Rows from block 5 of a small sound classifier, named by matrix and row number. Rows with one number within an expert belong to one neuron, the router's apart. Each number is 128 + 24 x the weight over its row's rms, rounded and kept within 0 to 255. All counts start at 0. Numbers have three digits each.
After each expert's rows are labels from the 100 clips, of 14848, where the router gives the expert most weight on average: "responds to" is what is common among them. Only what is clearly more common there than usual is listed. The data: read English sentences (LibriTTS-R). In brackets: how many of the 100.
# router: router (model.blocks.5.mlp.router.weight, 32x128, trained with AdamW), inputs 43-85
# up: expert up (model.blocks.5.mlp.up, 32x64x128), inputs 43-85
# down: expert down (model.blocks.5.mlp.down, 32x128x64, transposed), outputs 43-85

# expert 4
router.4:146102100112119170136142160119125143062134124161079110123118187139119158158074141129151152158153137149120112131123123129116099170
up.0:105145106131144105156152140183157138122139139128126116110146151137165113124146140114127130102131063130101105152156120122112100121
down.0:157123130125161112166137136101084127114083150166154132140140104139145141108108088116123109157155136151139156149122145158182113122
responds to: voice: female (100); the word "you" (33)

# expert 15
router.15:179131065146126127137159096145132112131121101128121116114113160122121132133117165098113095166166166135132152114113137207115167153
up.0:098120110119102138125111132118109089108140157133123121066143139092144136147146111124159118102131064095124116120124142122128115133
down.0:137075122117087098158168096149120102098091140166122092129101120136123152118146160125121114122150122096101132126116126149124099118
responds to: voice: male (97)

# expert 29
router.29:124139139120148054119109122129138112124173131117125116115153156136115137148098159128138122137164142121125132118120131120159153158
up.0:147134149124100135138141131122137103134103124130131134075128135175112072070136150145124137110097091121117116091149143134120154111
down.0:094073137130125115122126090130120145086137162157141114155095124140121144152082139152126123184116138118131110116107114113132137129
responds to: voice: female (94)

# expert 13
router.13:140123159101141181138100106137121134157122116120132054113134111091122130166145104121150145103161139138134118139135141107122169135
up.0:149102135115092170107159162145128076132081123161163122150147121171088097116109155152097098106097117099115116138164136111153126134
down.0:141110116158137122124123155117147156072174133093094129072146163117117138131129100141120128131075097137147149146162146106161143154
responds to: voice: female (89)

# expert 30
router.30:136145168126133154137124120170144137130135142109155141089124134144137124117177169088115171101107108100105180115157138127121140104
up.0:129116117136145124132136154142141148123109117146119165091085133149153150118085097126141088153139120146157110109101123149114108150
down.0:113141124131088148141142081142090109159190136139093093186112128142120123128158154127127121122118116095146144142121106137146152126
responds to: voice: male (100)

# expert 21
router.21:128128159148124162122139117113130136135149115106117073156143172140144092098119113107140122112184126158143108136122096158103128131
up.0:144101126149081165130100067156126127121133096108125140115145136095122109104139117141150162140129100135138118126130170133191129088
down.0:119115107099147148112114163131179158092146100142107104094107109093109126104113139144103127110113129120153110105120163160109139148
responds to: voice: female (90)

# expert 9
router.9:141126136121153144121133101160128122120130111124140135112124084115107113182119114128115117112121104119129098138092169126127148165
up.0:126146108163126150120142127104150096115138125173098126124168167156121105166158128172140121144107162166147123122147132101120130138
down.0:151121142067172159137113142132102140113168127145144124159141117112119132127115131149101112129099125073118121099113116132149179122
responds to: voice: male (100)

# expert 16
router.16:163127071115133125117204133104093155166122120138092116128152155127149135115110162122132093142156152159100116128122125151116104117
up.0:140104136116083108116164161143156147142121111210178101131184097101090127119132102111158161185134119122104125137127079145191144129
down.0:122123106120112101118143103114131119125136177165104133159105093148151145121109109172067127103099139110132088111133148116147121082
responds to: voice: female (97)

# expert 14
router.14:112148155100116180117137119135108107128145117132101110148134113114078152161104117114132071104166154110117105103120150107137151192
up.0:162096119113106169131159171153167160125114099137146111152167111130108138142143101153119180120089100091091067106164175131104160098
down.0:168161126109103168091054135116126083109080111111138116121140136125155125115108143137140088132136138107100145116104091140126129157
responds to: voice: female (98)

# expert 0
router.0:095144117142149184109148108123136113162136128145128129152130152141117132163117125101149087087168148174110103141107139118121146142
up.0:139185137148178108099137148168123155173124132162100116118141095134163150141095130144147114127122156140143128102126116147093161179
down.0:117112118094161116169131138085129161157140124121163092156137096106125132113150135075130097136093136083103102145087139137120112132
responds to: voice: male (89)

# expert 31
router.31:140156097167111110095169105112109138132126121184125178115120127120131141093149131104143161123124151148144120131119138078117126128
up.0:093115135064081107167112093161162094168166140133148106136140159072123106122121126133116114127128144137156140158088146129140152124
down.0:123090147147145102113167122119108155120100095111117110117129065147117145143115125159124115102124067132140096128135141105115150110
responds to: voice: female (89)

# expert 26
router.26:114120150151152148104169116161094105129156114104112111128146163142109122133083111125167118119207122149141118124119153103136142146
up.0:102136096185162126105123133162138121133132122143116153114136127077122100122126103110149120114115135133147104128105086120122129094
down.0:114143119093083123121144158101092084121130136120065140117096106141099142145113118131103117123134103099122117145130115118154110128
responds to: voice: female (83)

# expert 8
router.8:126138134145134081093173149136130100139162118138117145102154158104117141151061135117143098102132153149110091144111205104124143123
up.0:123133117135178154138091167192133123099114112102130093139146158111127130169155170127117153123131082137137150094114127153123137105
down.0:140115155130138097106107089122132132154119164151159124130086087128134181105097112123171168163113115139088126122147111119151144153
responds to: voice: male (94)

# expert 11
router.11:134108132141142125153154144102128120116127141112122169155121179121125150143104150123147109135162137168126165135127178133146134129
up.0:118167138136149164104129100156140144091150131107110130111105146104087156096132102132147138101115147153116095163133123108114147134
down.0:125110092072108098132118166102116139165094143120119102164134092137122096110147121105105113144137066100117134079109136172100115174
responds to: voice: female (96)

# expert 28
router.28:101128125150136156107214120118100132137154105108118110151142144133102123128100119114137101103173137111163112130131142185124154144
up.0:104168126117174150163083135133122137098092127091140134117135173149121109123090121114144126148140113121159107148137123142156066130
down.0:113174140125110093106153106112133124165154117125131107099129097147097170125091142107147148133153163075110157136113126123130136125
responds to: voice: female (98)

# expert 20
router.20:112144104109145126129176127125124105158144096126119114159159125172105139155079092119148092117163127150138116126114094116136160103
up.0:147115128143142116151146124176129145157157084117060134107081092110090115142151088092122126117131117106131112133113133146156156108
down.0:134158097089156114123142135154123145109130124123106095101180102125154108085131170094155165107145145156129145104105122095109153172
responds to: voice: male (99)